Weights of a small autoregressive pixel model: arch transformer_decoder.
Rows from block 2, named by matrix and row number. Rows with one number belong to one attention dimension. Each number is 128 + 24 x the weight over its row's rms, rounded and kept within 0 to 255. All counts start at 0. Numbers have three digits each. After the name is the row's rms in percent of the matrix's.
# v: attention value (model.blocks.2.attn.v.weight, 192x192), inputs 96-191
# proj: attention output (model.blocks.2.attn.proj.weight, 192x192, transposed), outputs 96-191
v.159 112:123112149131118105165152162117142124116165102089182049096127150143126155148146121161138132105085121155107146128133125172136131177143155125144142114098116117140152135138145108115142082121091114140149144161128067130122096122071095145151156162107126135131138130171151119106130112133145121131
v.160 117:132126147126127129120116141178158088119133100133072083115133115153087164130170104133121123126160132164147099113158143135108113118111136123168146143130109069089096179110125162125143164162131158104141141130122176104132092148136119146104117096113099103156137135137090140052156124146090101160
v.161 116:136121108133143139131100176124126097128156155082097114131123127112150108129143118131136119166113108104136095135079090109154096109127104128162167135150168132163116040128122095153142117090064141136165136154127079114116130156114110172156146122163132152121148129113154127160133118089154144142
v.162 120:094142124132101160092077138109093145168159131151049137071130130077146139112098100116135126123165132117134112166112153087174114106123127156117107136142118135131108110146122133135154127109114166127120103097139195136121123132130176146117106116109136114103167099062124121165117143135140173147
v.163 108:125140119138122126157153130169096114093130112142154109105127144098128107125139135096119117107085145132131152110157142128119157118117106107130097131119150105151145073135153113092137128150091144097062155125167106144135108125119140087151144076157167158105134133122120103122140110123183167162
v.164 100:092186114141137139131121129119101144125149097090133152149123148105096130145117120126125127105083132137114146134126146103136150180125144103106090111076133130151080082121137116160104110151103164177117110102086096103129121117115161128135101133127133130103135127120125119147115139152108093129
v.165 100:113118143131103112149132111130155095112112138138132108141129112154112112124149107098120150113152160161108146127191163145097112108140156145116141131111133103114117174162123166115139169195190100125150122110117141139121126087146167122150135132149092175131132140140101127099125134200129156154
v.166 098:121103156126155114149080115086141115120143114146141124112128121139125144153129123155138099152146104174127141124128111161094129153159127158116159119115145130134094171119129182146143150086163130146171102078121172130149084132136098174131159177125120136139118183107156168128123152147112119088
v.167 107:135111089121124133124139167127166105093140111107158125132126130138116139123145105149130113143123151123110177085147143108106126145117153145132154141037165129150093135102124171135155154147089123153152088142102110137135118149145119140154125123160132163107116123103144148105114122173142154134
v.168 108:146145155135140104133139069129139138134139105109156123156124149131084145136129156117147118098129145150110147135128191149086102167160135114103111111119134139139063156143119107126109124169138088099143153131109139131103122079163108136123117188090151174120110161172135136120115136152142068121
v.169 112:107126140125114133153090093098105138115142133159111173133127100127088117139118165116111146106151102135151074130106096130140176102152118133136141088160094160112122126146083119134119145105154172146075128108145152142122129145132140097123075104076137104105151123148161150155098104142171070129
v.170 117:100180138136126140148145111107112177144109154144102172181132135071136114116125173142109125118132118132126170134113112130132156114139122142135112138126090167128168123127106103118108121115156113153094131101105119132112132098059145025115109120127158099100127141137117120132130122121129142111
v.171 095:106138117132122141158170158139137146124077109110133110149138155104125138084118127145102109095099157107119115101169105128126138113104107113100109098142150095103189116112157141116133134117106142142078117153157118164142108154140135088157183040183131145145104129111129130126122109105119173136
v.172 104:147053144141123144133092138096130095133137156111120099116121116148120133167179118072139096139143142110123129132148120095107147137146172083100147132158118102096101099121115102139093144117150133089154122096161073123160087121147109154109174144198134151154154131093130142145104114105109127128
v.173 116:081114114129103147146100118111100169127161149158114123089119130118124126138147157111133106087073123129134134146099087152171120171120108116180143113108152124147116076109116106135128094098085162144104092112133091168126172159086134176138129129138142104145153149116141130130132131104180115121
proj.159 111:135164135127176156109146118140131102135104168078113128151140128099126107094123121082132152155122133121156094149085154099208160147134147113094141139144115141135120115114117114125123139134158129143114128118186161153144157091156142156146117149118116108130114118113124097150116113142121090095
proj.160 109:120139169103148111164124165095131154084153120109108170130102148125139104138085146126109136146110151130080138155116089149140151161124117153137151056139145103093141138100122158139140093084111085122132142112153119165129160137126128129131140112102128137106160139117134133106087151137144131138
proj.161 104:116141103128135125115193109133125135116125157153181087149101136134107132115114147133086110127128134124138156153101109129155150107163177128075125136149113127136145160132105101142160100180125138103151139153107134080161154109147082117099125149135107111118106121136128129128115123128122100150
proj.162 114:160105108098118107117087125157109109123127123158177124139128143139136100151155109150114095115130110154122135103179131155080132145180143116121136124130135127118123112140129125140138111114131100096149089182113119115077175143108079123112160092124154158123112163157172107079125141103133132149
proj.163 101:162131137107119148108136102071129133149162088096139131151108125135122139146075148156132162158139118125123136160135138112133124152151129159123131107123114116134113144124107151140132148100166089104196094109117118118138139118108142163114107150103138141123155146142132143163112166141107095099
proj.164 090:175083139150104138130138114160132116143136113126093130119128114106133133075150106155170135157152127147110150094132078171103122136160114178134133137131131111106149139156076094130143171138132163110139097167134124141156120121116107122150147146120122174104123125144128143083160128114148162105
proj.165 098:125119158110129109107127096108130129129129113113131184105127139118158119154089152152142164123119112161123134110087082134097097124088111132163148107123107102107113102088144172164121116078108087145109113114142114186122115108098145161132084118100114103136162146118122133153121183109131153138
proj.166 091:090124074091132127157133122169109105113134145114133146086102128104147114125147113131121096130131096146140138113120107139108136135109112111161128151133143159126168159178105109123107118142121136123061165139176129135121105097129147093146151107133123137080121154128104140138168114146163135139
proj.167 113:080119111152144136116154074148135109137154140095118156121142172117091133120166121169129134135136130156115159159120095169120127114133172154130164141138090091083149114114127097122095098069125122090079145105158136110149122106115078131111094146155122128135097156117150148169150124160135141138
proj.168 097:149144148111116170133099119099156126141106128127087172116107111123125127119116114106101115142124104177143076103114106130135126128085091165153128115148118109131168140116123124144133144124113124141107072141149141150153110133104140119179126134138132113140129158138136126109129153133110154096
proj.169 109:143086120157157132128126169129130139115104110151127105116125104146169097110127111139106126137143118136116141132184170121153129160115088136161089156134165155155130122180110166132130172133153103097162142109071142106120126115128171145109136151099123136124143154170124095099125131106148104199
proj.170 116:142081127153124139100100146143125111159133120135127142116136092160119102129142117090174118110125146142142131124164159094105111122174077143138097142139134116165091083154142147114152161158121154101143139113143143135077121172148163120119172123136109143153130126137130136130145116096126088142
proj.171 091:156134133108134110094154087068155113128129102126127133094071147165156142128110170128168166113121166094114134161147130113154123153133110162117109130096111130086077172127135153141116126112152146136148128106125142145155129122126134156127099145115172152163182113157105146154113115138120118112
proj.172 125:124162087083131138113146110149141140102124137136156132123122134122108122110112136158134136106144151152141145120081078135121135122125148121153116110153135115164119176101125099130133125125170098128120162107095112146139169105119173128086116116127173104094131123131119157109139145095144113155
proj.173 110:174149129112141152116129122146131103134128163128108127137123105084097116112140086132090074134130118145162163128125153123118151164164158107089119155151137120141142119188088108120176153144154134074138111161116099089153116123096141126098158148132151131063119153133099150177116081141135083098