A small autoregressive pixel model, trained from scratch.
Data: trained on capsule endoscopy frames (Kvasir-Capsule), 42238 training examples, 75.8 epochs.
Rows from block 4 of a small autoregressive pixel model, named by matrix and row number. Rows with one number belong to one neuron. Each number is 200 + 30 x the weight over its row's rms, rounded and kept within 0 to 999. All counts start at 0.
After each neuron's rows are labels from the 100 images, of 14976, where the neuron reaches its highest value: "responds to" is what is common among them. Only what is clearly more common there than usual is listed. The data: capsule endoscopy frames (Kvasir-Capsule). In brackets: how many of the 100.
# fc1: MLP up (model.blocks.4.mlp.fc1.weight, 1152x192), inputs 96-191
# fc2: MLP down (model.blocks.4.mlp.fc2.weight, 192x1152, transposed), outputs 96-191

fc1.266,231,185,230,227,213,191,218,216,230,206,172,262,208,168,181,225,200,178,160,186,227,184,154,192,227,227,178,200,184,237,231,194,162,185,253,191,187,237,174,148,262,150,222,216,219,194,238,199,159,168,180,173,175,244,247,193,206,207,210,216,209,177,250,170,241,250,178,172,177,183,186,167,227,170,210,187,287,184,204,195,216,205,180,151,221,206,203,195,155,186,153,174,244,199,177,184
fc2.266,208,206,182,180,219,191,195,177,230,187,223,168,150,178,215,197,204,221,247,190,219,177,198,224,170,182,225,167,236,198,140,187,230,228,164,225,230,200,185,238,143,188,192,250,191,225,196,260,218,215,178,234,205,197,174,226,216,185,191,180,207,222,186,223,181,171,190,209,215,199,219,185,199,226,160,230,167,207,170,158,194,185,242,213,238,184,312,225,196,214,191,181,235,201,236,313
responds to: finding: blood fresh (32)

fc1.446,194,174,150,203,196,222,198,194,193,217,185,215,173,179,203,204,178,209,264,225,176,247,162,195,187,176,179,163,152,221,174,196,163,209,188,160,116,185,253,221,157,240,188,202,207,157,218,180,207,201,238,246,221,196,250,179,129,209,230,199,237,165,179,159,188,211,204,184,201,198,210,199,168,163,185,168,211,178,271,207,205,208,157,189,243,180,225,218,140,190,195,200,185,192,231,194
fc2.446,195,187,175,212,224,191,199,207,228,213,191,185,166,157,207,222,170,215,224,201,200,199,201,213,179,194,210,201,203,176,201,221,112,197,207,186,195,203,185,213,216,182,223,177,221,201,194,183,189,228,182,232,218,181,188,194,211,158,203,170,166,240,176,227,206,169,195,162,202,252,223,272,191,207,163,187,181,232,212,244,187,203,225,205,189,222,194,207,191,173,212,203,196,209,193,340
responds to: finding: ileocecal valve (33)

fc1.204,178,175,135,238,193,168,196,240,237,201,192,198,135,210,177,212,234,204,204,138,225,181,147,193,261,178,196,256,214,224,220,187,184,151,214,192,184,199,191,198,220,143,162,230,243,159,186,203,137,153,155,211,196,237,226,191,200,188,223,248,196,205,143,181,224,202,165,216,204,209,217,158,182,199,231,172,214,191,205,190,223,212,160,202,188,175,184,163,170,218,227,232,204,205,220,236
fc2.204,176,232,181,188,196,234,168,210,210,228,206,203,210,307,238,170,205,193,253,224,193,204,237,194,178,189,256,208,178,201,227,219,150,249,151,188,210,160,229,210,205,190,203,198,187,221,234,181,207,154,226,173,232,191,200,166,195,142,195,212,225,202,215,190,256,194,178,190,189,171,245,161,164,135,215,217,196,188,197,214,201,183,220,212,168,198,162,181,190,161,228,239,141,244,209,183
responds to: finding: reduced mucosal view (37); finding: ileocecal valve (29)

fc1.473,161,260,235,220,206,175,190,235,203,172,173,212,197,201,178,189,196,219,139,174,252,135,218,154,195,140,222,192,191,192,169,176,191,212,191,239,134,184,259,195,190,221,166,220,211,214,220,184,211,219,218,208,223,222,199,219,148,196,307,219,143,198,172,206,244,251,199,193,205,224,207,165,219,188,109,223,189,233,191,206,225,147,154,210,184,234,234,175,228,176,205,209,176,156,205,207
fc2.473,207,200,257,169,185,207,235,221,218,211,166,194,223,207,145,205,203,204,190,211,236,166,157,241,223,199,162,226,253,228,218,189,315,201,228,223,207,202,202,223,169,206,250,166,243,184,206,181,211,185,201,157,146,228,237,203,178,163,204,210,230,179,220,236,129,216,171,194,193,208,207,192,216,211,174,193,189,256,216,240,150,184,180,183,204,161,119,191,226,160,154,188,210,191,194,110
responds to: finding: pylorus (29)

fc1.421,157,204,232,255,232,177,188,212,249,203,201,210,188,176,163,202,232,126,243,186,214,114,214,244,228,190,236,206,199,270,238,198,180,211,172,183,250,185,245,251,219,186,229,204,207,191,198,261,181,192,257,176,161,179,230,207,131,217,214,207,190,156,235,218,200,261,236,192,217,263,164,194,182,196,231,216,218,182,204,160,239,206,176,180,203,225,169,194,194,193,158,190,186,229,248,213
fc2.421,236,224,169,195,198,209,199,206,232,229,216,183,214,167,183,168,196,214,201,174,225,213,207,198,160,207,214,210,196,182,224,199,137,221,203,191,176,174,173,216,251,187,223,216,197,198,204,207,192,196,175,210,225,190,216,223,187,177,188,168,169,221,177,205,233,208,187,215,186,206,229,196,226,234,212,201,188,222,179,159,194,180,240,184,209,198,44,212,172,228,198,161,152,190,212,146
responds to: finding: ileocecal valve (33)

fc1.391,194,229,227,226,197,225,213,183,227,163,125,219,240,198,192,276,210,175,241,179,248,183,209,182,199,163,174,156,191,156,247,214,177,219,178,190,236,190,212,142,220,211,154,237,215,202,221,238,209,201,217,204,170,178,201,259,198,244,281,201,187,224,180,250,257,231,193,203,194,209,196,159,208,203,176,206,176,183,193,200,217,190,235,173,216,207,179,168,188,187,218,182,198,120,199,249
fc2.391,192,170,218,236,188,182,199,192,195,219,203,222,172,247,211,195,181,191,203,209,173,215,212,181,231,228,203,211,188,179,187,199,268,202,194,205,226,215,210,243,183,209,193,174,189,191,185,189,181,200,173,221,173,188,180,198,210,179,194,191,184,190,189,190,102,190,218,208,188,222,177,207,204,178,214,224,176,206,208,218,182,196,239,194,202,191,318,204,184,200,194,203,224,201,223,26
responds to: finding: blood fresh (38); finding: ileocecal valve (30)

fc1.694,194,239,170,271,231,215,169,232,174,216,167,168,161,180,203,217,232,249,246,170,218,210,173,270,226,204,229,236,205,184,207,183,189,179,185,184,194,229,175,235,258,134,147,268,271,191,200,212,200,235,182,204,201,184,177,215,179,167,195,259,209,274,175,236,196,214,255,216,157,181,211,154,201,227,166,196,200,217,239,214,194,156,241,201,131,227,200,133,231,214,239,165,198,211,218,204
fc2.694,204,146,159,218,191,194,226,182,214,174,202,161,179,196,202,170,195,206,230,201,222,211,215,186,196,198,200,212,213,211,198,186,294,201,198,196,166,192,200,195,185,192,167,213,194,163,195,188,189,224,194,209,175,152,219,217,180,197,188,215,194,184,196,226,93,218,219,144,219,228,193,204,190,203,134,201,188,196,215,165,201,170,246,188,234,212,11,192,177,222,223,207,195,218,221,36
responds to: finding: ulcer (35)

fc1.590,163,196,273,199,220,147,213,192,209,163,189,213,179,199,225,167,214,220,122,208,246,196,223,189,203,176,158,205,250,231,195,195,203,228,207,187,184,164,233,203,199,212,223,211,165,215,175,192,215,208,204,198,248,254,193,225,190,211,180,237,167,176,238,206,255,159,255,189,216,243,249,191,169,194,211,232,145,184,202,222,193,233,153,211,181,212,212,194,234,226,230,187,168,157,235,157
fc2.590,189,190,148,216,200,218,232,199,231,212,182,191,194,183,191,167,215,185,204,195,199,203,202,160,211,222,211,180,192,202,184,201,227,203,218,238,194,196,183,210,206,228,169,207,214,176,202,218,210,228,209,197,196,188,198,159,209,206,194,163,191,194,176,235,122,239,182,197,209,197,220,212,227,211,184,200,190,214,212,183,212,206,203,190,216,235,347,190,220,234,163,184,188,202,211,336
responds to: finding: foreign body (26)

fc1.705,209,217,172,206,221,141,231,208,204,176,215,235,186,121,209,200,158,179,173,193,232,230,220,244,230,240,137,152,171,215,213,147,217,194,195,207,167,176,216,174,231,192,216,190,177,122,194,156,191,212,217,246,206,178,197,230,212,212,216,203,172,174,245,240,219,195,207,232,233,231,223,218,182,204,202,208,219,177,145,174,225,230,167,275,167,118,196,246,165,267,204,233,222,188,191,230
fc2.705,211,187,176,208,218,218,211,216,222,169,193,241,173,166,244,173,248,220,234,207,169,180,178,155,221,206,167,204,240,237,234,206,221,227,212,151,236,188,204,188,232,180,171,206,188,223,193,194,196,265,231,204,184,198,215,198,205,187,262,222,213,212,180,212,331,218,173,145,210,200,156,199,176,156,245,163,183,253,182,198,232,218,225,158,212,196,183,170,229,155,195,194,161,198,221,370
responds to: finding: blood fresh (41)

fc1.245,222,193,178,182,239,148,194,241,202,185,208,165,172,162,188,212,145,183,169,189,186,199,204,196,181,163,244,210,233,208,193,221,164,218,220,231,157,176,203,217,186,183,155,186,245,208,208,193,185,205,184,183,188,235,166,195,177,224,216,210,199,186,200,208,256,193,229,219,162,149,146,249,148,195,198,194,284,216,225,220,231,180,185,255,209,93,219,189,222,198,238,211,210,207,199,271
fc2.245,207,205,180,197,214,189,185,209,214,212,216,174,219,174,203,225,178,202,207,203,188,171,220,192,187,219,180,177,182,227,171,196,209,223,212,193,158,201,210,203,212,181,187,204,187,202,169,201,170,209,260,221,203,172,184,212,162,244,228,227,197,170,238,206,252,224,198,225,189,190,185,215,195,163,227,212,219,185,217,181,196,211,203,230,202,213,204,184,210,197,202,209,187,195,225,356
responds to: finding: pylorus (35)

fc1.148,266,222,222,219,220,172,186,247,261,177,197,191,258,134,195,204,225,197,196,165,221,170,140,171,200,210,146,192,195,205,233,206,200,202,158,177,224,183,211,170,214,197,176,155,220,186,243,166,179,219,208,243,192,230,223,219,195,209,296,213,197,202,238,208,264,228,196,191,194,232,220,169,157,198,199,192,244,213,231,240,192,174,219,187,214,131,203,214,147,164,195,157,190,129,207,266
fc2.148,197,196,202,192,206,199,187,183,204,179,231,235,194,129,173,218,228,183,163,224,197,218,198,228,195,187,207,190,203,214,163,220,196,207,186,194,175,180,210,212,200,164,200,197,184,212,201,200,166,185,206,215,199,171,205,181,214,220,197,178,193,200,210,173,232,205,190,190,185,212,224,209,211,205,201,211,191,195,200,223,218,190,207,214,204,205,398,219,239,173,201,181,222,187,228,210
responds to: finding: blood fresh (58); finding: ileocecal valve (25)

fc1.617,184,199,228,214,228,201,175,174,182,189,248,265,180,177,191,192,253,189,194,239,175,215,233,245,207,182,202,177,256,216,123,207,205,279,164,217,220,139,271,195,223,248,187,223,159,208,271,238,161,239,228,157,226,223,184,204,161,233,194,181,176,238,240,145,211,104,255,181,219,175,195,164,184,184,220,165,201,208,237,192,199,223,220,159,195,181,194,174,186,199,225,184,213,186,255,215
fc2.617,190,205,178,214,239,183,188,209,216,219,212,200,203,219,204,178,196,200,238,193,144,185,221,218,212,195,204,187,200,195,186,179,150,208,184,205,230,191,193,186,182,177,204,182,184,196,211,253,201,209,204,199,209,209,198,193,245,197,177,164,181,195,192,166,232,211,193,222,199,219,253,227,165,180,182,227,183,197,169,193,197,192,227,183,219,179,151,181,209,192,180,175,190,194,184,98
responds to: finding: pylorus (26)

fc1.716,175,177,160,199,170,179,145,184,227,178,194,245,264,175,201,188,171,198,211,215,215,173,224,207,188,236,144,244,192,176,176,174,178,208,184,152,203,150,159,252,245,161,244,254,173,215,182,234,210,218,256,186,190,199,154,174,233,161,203,148,211,181,202,282,203,189,193,179,230,196,171,178,214,178,142,235,242,163,203,207,220,184,243,109,243,199,223,196,229,251,230,143,180,201,204,196
fc2.716,196,192,242,174,212,228,184,201,191,202,209,209,180,234,193,206,203,201,196,187,211,220,190,239,187,213,228,196,218,180,178,233,200,220,189,179,167,183,230,208,215,180,189,179,185,206,218,217,192,203,188,191,176,190,196,179,170,210,190,194,186,219,198,184,221,206,198,200,198,191,224,225,207,241,211,180,196,185,197,185,200,203,211,235,165,210,433,196,219,181,194,203,188,200,207,407
responds to: finding: foreign body (26)

fc1.71,251,134,222,202,228,187,210,233,175,222,180,183,200,173,199,216,214,144,225,172,202,205,182,204,187,235,174,201,166,180,201,233,164,201,184,212,176,152,172,261,150,150,203,254,224,187,176,212,192,208,218,186,203,246,185,247,249,186,197,189,167,242,170,195,179,259,215,188,177,176,170,198,206,191,194,168,265,273,209,203,205,147,164,261,159,220,277,177,206,232,176,198,197,244,236,198
fc2.71,185,254,188,208,198,212,199,205,243,183,188,227,167,249,204,228,158,211,228,180,180,191,209,192,201,193,209,203,216,198,239,188,232,218,220,211,193,183,203,188,228,220,204,168,180,230,203,171,214,220,189,199,216,180,190,173,189,222,221,237,239,185,225,145,259,201,184,209,185,198,194,203,201,178,205,209,202,179,169,207,183,227,178,188,237,229,68,190,198,181,209,167,179,189,193,0
responds to: finding: ileocecal valve (32)

fc1.458,206,199,156,216,228,176,244,226,260,195,229,214,208,199,222,270,232,180,222,187,216,166,158,244,228,151,190,163,239,190,224,168,166,169,206,141,218,160,225,174,212,176,226,169,176,176,242,207,181,172,194,215,216,231,192,163,200,210,221,211,152,176,214,209,224,171,211,188,165,174,238,156,228,214,181,209,225,194,211,161,196,214,185,212,173,143,246,220,182,213,187,186,203,194,218,212
fc2.458,225,222,224,220,212,178,201,205,199,160,220,203,230,233,205,187,222,235,184,227,210,175,195,211,192,194,195,216,201,182,186,224,130,243,193,192,181,174,199,183,187,169,212,211,196,205,192,221,181,202,204,189,211,205,182,184,224,177,224,159,218,188,187,214,295,181,193,186,223,215,205,194,196,178,212,216,208,214,190,227,196,196,195,167,206,182,89,199,191,208,209,203,184,187,179,224
responds to: finding: ulcer (26)

fc1.503,180,168,161,220,176,251,227,202,202,211,157,212,154,162,221,228,234,219,212,197,285,233,172,241,196,196,178,182,207,187,200,239,184,239,200,188,166,159,253,240,207,174,184,206,207,236,221,194,154,218,189,212,212,251,213,243,194,149,233,258,181,177,172,282,172,155,235,191,200,228,207,208,184,162,131,199,206,207,254,188,204,191,156,233,158,190,177,160,257,170,234,174,176,148,187,231
fc2.503,215,197,213,211,203,204,187,190,197,200,204,199,212,272,219,188,201,197,194,207,193,209,206,214,206,198,205,237,200,204,202,209,303,198,206,203,222,186,190,193,181,209,195,191,212,211,216,192,191,212,169,197,205,205,188,188,206,209,211,179,204,187,175,195,123,202,186,195,186,218,194,213,210,191,218,187,216,218,181,224,201,194,194,188,209,192,109,204,189,201,193,218,204,197,194,0
responds to: finding: ileocecal valve (60)

fc1.640,178,235,159,164,228,211,171,199,286,225,141,171,185,193,166,263,233,234,216,214,267,157,189,206,198,218,178,180,222,217,192,215,136,169,195,228,200,194,133,200,203,187,150,220,263,176,170,176,241,208,181,224,158,228,188,230,217,214,230,221,197,216,168,177,185,231,200,203,192,129,189,226,173,190,162,240,203,216,173,213,191,232,194,164,184,207,168,163,168,242,224,135,139,212,202,207
fc2.640,201,170,247,214,204,207,210,210,175,232,166,192,174,239,256,183,198,200,184,189,161,189,230,168,219,191,221,170,194,200,192,211,283,210,214,192,198,187,213,193,179,206,209,222,193,194,229,201,194,226,191,203,184,202,186,179,178,214,219,199,228,195,209,202,104,188,193,212,210,184,228,194,202,216,190,193,187,205,187,217,215,180,195,212,212,169,407,178,215,189,196,230,187,200,210,212
responds to: finding: ileocecal valve (27)

fc1.333,218,173,223,244,182,214,221,204,234,206,190,197,198,210,214,173,219,182,210,132,233,198,186,262,200,184,214,191,216,171,175,254,191,176,197,211,181,143,226,175,238,164,217,248,199,213,212,165,188,195,209,201,185,236,207,167,251,226,193,203,152,213,162,164,226,184,190,212,193,136,223,207,234,204,179,219,253,250,233,175,206,168,155,194,152,176,193,200,193,152,224,277,216,169,244,232
fc2.333,189,187,178,167,227,216,177,217,222,215,222,193,179,223,213,239,219,182,211,227,193,188,176,208,184,198,186,209,216,209,205,202,246,199,185,169,193,208,213,216,193,214,202,197,194,190,192,192,209,200,236,201,201,197,174,201,188,207,198,194,211,185,208,235,96,203,192,187,187,198,199,197,176,224,214,179,208,214,199,202,199,198,204,204,186,192,309,187,208,230,216,193,200,181,209,305
responds to: finding: pylorus (35)

fc1.608,208,152,183,251,202,220,200,143,230,200,216,189,226,221,225,259,202,155,191,170,210,175,229,191,263,201,193,211,177,229,203,216,163,197,184,192,183,182,240,214,276,186,186,197,223,259,172,224,225,181,230,198,179,171,197,206,201,256,219,158,188,230,147,236,166,216,243,263,203,172,201,192,247,214,209,196,205,186,177,163,186,201,219,248,214,132,196,212,132,161,216,207,155,153,210,219
fc2.608,199,190,132,172,225,217,187,258,210,209,236,189,213,171,162,198,206,212,237,186,234,218,198,220,201,205,197,195,199,186,202,202,279,189,199,194,192,193,178,194,165,219,174,193,191,200,177,201,209,174,218,231,194,204,181,225,217,210,200,240,194,174,193,193,166,177,183,174,236,209,187,172,200,190,149,175,209,237,206,201,205,202,192,197,212,205,93,141,198,211,200,281,198,190,226,214
responds to: finding: pylorus (26)

fc1.620,219,196,199,184,195,150,225,214,200,198,197,192,189,163,199,153,202,216,200,160,237,203,221,180,197,99,219,154,236,218,223,256,178,303,179,202,155,195,224,180,205,173,219,200,169,214,242,218,197,196,165,227,187,202,227,173,206,186,206,176,192,143,167,241,210,212,227,154,248,170,219,196,216,174,143,193,183,187,230,200,227,242,157,146,241,181,219,185,232,215,207,197,227,218,220,202
fc2.620,200,176,196,182,189,220,205,219,195,215,191,187,143,270,220,179,205,205,204,203,178,205,177,178,216,222,214,213,220,197,215,173,159,175,235,211,192,264,234,207,187,178,205,232,221,179,219,195,181,199,190,202,189,166,183,208,216,201,200,208,204,190,201,200,104,185,196,192,182,190,214,228,180,197,202,208,194,245,193,195,203,210,202,154,216,224,65,207,166,183,168,178,222,210,200,0
responds to: finding: reduced mucosal view (43)

fc1.678,219,212,235,202,188,215,183,197,172,177,228,236,188,149,178,175,192,178,195,202,209,179,215,212,212,153,247,196,207,272,203,273,232,228,180,187,183,168,193,172,195,120,236,169,180,246,246,223,255,165,250,217,206,185,216,179,147,218,188,202,206,142,167,215,193,200,206,150,174,261,205,154,117,197,140,170,222,251,219,171,171,184,244,233,214,163,216,195,155,218,150,203,231,169,172,247
fc2.678,208,188,175,192,192,188,206,194,217,186,230,203,224,185,217,197,200,182,209,186,188,217,170,181,206,135,207,159,217,197,199,190,219,251,188,197,205,224,200,166,209,185,187,199,254,156,203,206,153,187,204,230,236,196,206,201,166,216,195,200,173,200,193,181,266,247,148,185,214,221,222,213,211,170,214,229,173,143,170,180,178,154,164,173,185,208,91,235,200,157,188,200,207,190,247,209
responds to: finding: pylorus (57)

fc1.185,196,280,249,204,243,172,173,222,196,197,215,174,231,143,252,90,162,183,210,181,247,144,145,188,188,193,195,168,219,178,222,244,155,211,200,221,224,147,186,233,168,241,178,209,232,177,176,245,189,209,260,177,278,208,210,169,193,198,229,200,200,201,211,220,231,163,187,207,205,191,209,165,254,196,220,176,206,203,218,194,187,175,207,220,168,172,194,180,232,189,202,208,224,187,177,218
fc2.185,188,191,242,205,217,167,265,220,182,217,202,187,204,230,223,197,173,231,173,169,207,176,179,198,189,203,191,199,242,244,214,218,161,196,202,163,177,156,215,209,205,238,201,212,175,201,172,141,206,215,213,205,218,238,178,254,190,201,257,210,199,151,215,209,166,200,196,185,176,248,190,156,161,201,168,274,157,240,183,196,189,219,184,202,227,208,90,155,181,216,173,220,195,192,120,116
responds to: finding: pylorus (49)

fc1.637,240,211,216,226,226,217,159,194,214,258,190,209,183,193,217,189,208,216,176,209,197,138,202,203,231,194,225,178,166,182,197,201,123,242,172,213,184,148,270,180,217,155,233,236,227,183,182,210,241,274,216,225,216,220,178,234,185,212,253,180,174,136,192,222,198,174,215,167,197,182,233,218,211,200,236,203,224,245,226,176,185,166,235,158,231,183,175,192,201,248,198,146,127,146,197,215
fc2.637,210,208,164,210,195,187,186,210,184,209,209,200,215,159,192,183,229,226,212,216,236,184,208,196,197,200,181,184,194,205,176,191,153,186,183,190,208,210,210,178,231,200,192,224,239,200,192,204,210,219,184,158,196,170,188,216,231,193,222,191,214,200,199,200,373,195,193,205,212,223,190,221,198,202,201,243,206,171,217,191,212,170,221,207,179,214,158,230,187,211,199,207,162,172,168,152
responds to: finding: pylorus (42)

fc1.284,186,231,206,189,198,182,209,223,215,206,170,206,213,203,183,173,219,208,232,204,287,222,216,240,215,185,224,217,179,269,192,230,176,182,198,205,178,234,147,176,218,199,194,214,219,229,183,161,142,178,225,163,198,196,269,155,209,158,192,136,222,171,168,212,201,256,192,149,205,205,230,193,163,168,167,219,253,176,200,241,215,216,228,202,161,252,168,226,189,227,193,166,212,144,193,161
fc2.284,170,196,188,210,184,223,201,175,194,181,190,217,184,212,194,212,191,189,223,183,170,186,193,180,203,182,202,213,183,234,221,192,216,247,231,211,224,212,193,207,205,188,164,174,184,218,237,209,203,202,213,206,195,230,204,161,182,181,183,174,220,227,179,133,333,199,200,204,205,162,173,165,218,182,202,224,175,185,184,186,203,190,225,179,215,240,220,206,205,180,184,221,208,253,196,306
responds to: finding: ulcer (53)

fc1.359,182,219,216,175,242,207,166,231,195,179,225,201,219,222,204,152,193,229,211,80,188,206,251,248,213,175,161,224,195,198,199,195,168,212,166,221,162,180,172,209,227,150,217,186,159,166,180,243,207,232,191,222,241,202,208,188,177,174,174,169,198,214,182,201,260,204,180,198,170,200,188,186,176,194,208,227,216,164,239,187,236,194,208,239,225,115,194,217,168,179,216,210,200,241,214,218
fc2.359,251,151,217,217,199,228,196,221,188,199,203,202,194,212,203,191,170,168,198,174,157,205,209,198,243,210,207,206,204,233,180,182,197,225,172,184,229,225,159,243,205,225,254,140,208,185,158,184,200,204,219,221,196,180,244,220,202,210,177,161,201,219,219,198,72,182,194,213,209,200,160,196,230,208,219,203,198,178,184,199,198,197,175,190,172,194,239,221,154,192,176,208,201,226,213,29
responds to: finding: pylorus (25)

fc1.233,219,182,160,176,195,222,216,206,192,169,195,198,207,193,130,233,180,225,243,237,217,234,172,211,198,163,179,171,229,255,189,219,174,189,151,186,172,208,162,221,184,179,222,289,167,171,176,211,160,186,254,198,217,222,201,206,119,124,202,171,190,225,199,212,208,232,201,160,244,167,220,209,204,202,168,169,222,139,202,196,209,194,173,168,147,188,219,228,194,197,196,188,187,266,241,227
fc2.233,212,206,165,190,224,209,183,203,189,204,197,188,136,228,207,201,202,196,224,186,201,226,173,198,209,202,202,195,220,174,198,193,221,191,173,191,219,199,215,213,202,190,211,197,185,189,213,203,237,180,218,204,221,213,166,188,219,179,172,186,205,193,191,178,57,197,201,185,222,207,203,190,175,214,188,200,186,213,196,179,203,213,212,216,197,191,387,168,174,168,209,231,197,188,195,189
responds to: finding: ulcer (41)

fc1.741,209,219,223,193,222,196,208,187,236,193,174,201,248,218,184,133,201,164,181,161,202,161,243,229,220,226,210,157,182,254,235,246,196,181,170,186,188,175,213,189,164,180,231,214,211,181,217,230,157,245,169,241,216,218,177,198,190,163,206,182,195,255,187,229,260,231,198,166,154,187,191,209,174,225,179,195,249,185,251,180,194,221,223,178,139,198,219,158,208,186,209,210,189,224,201,179
fc2.741,185,221,193,244,168,190,186,214,204,157,187,149,209,186,183,125,201,217,250,189,278,166,211,181,162,215,159,172,234,182,221,244,161,231,264,199,219,208,211,149,240,207,200,204,221,188,189,213,184,239,209,196,198,201,182,202,207,220,217,185,185,207,199,196,280,194,223,206,234,182,190,164,209,187,225,238,204,181,203,193,178,210,164,207,209,163,37,201,183,206,213,214,185,191,214,114
responds to: finding: ileocecal valve (72)

fc1.513,175,201,206,254,208,216,206,210,193,260,185,140,174,143,264,222,199,244,194,174,255,183,208,217,162,191,153,214,203,217,208,197,215,201,229,236,186,184,156,222,226,259,156,262,147,175,162,200,201,222,230,209,180,236,195,200,191,183,202,218,226,253,195,181,200,214,165,155,218,191,184,160,232,180,159,207,211,197,234,187,217,239,188,212,194,197,157,184,195,180,206,235,178,197,221,170
fc2.513,205,201,207,200,206,205,205,210,203,197,203,182,198,252,203,200,203,214,208,217,208,214,211,211,214,206,215,198,207,181,210,191,227,199,187,187,206,214,201,207,155,221,204,199,201,211,204,204,195,193,198,178,196,195,206,190,214,215,198,202,200,208,181,175,0,201,208,209,202,225,194,219,191,210,194,194,185,205,185,198,190,182,186,200,211,174,312,199,197,185,195,206,217,190,191,121
responds to: finding: reduced mucosal view (31)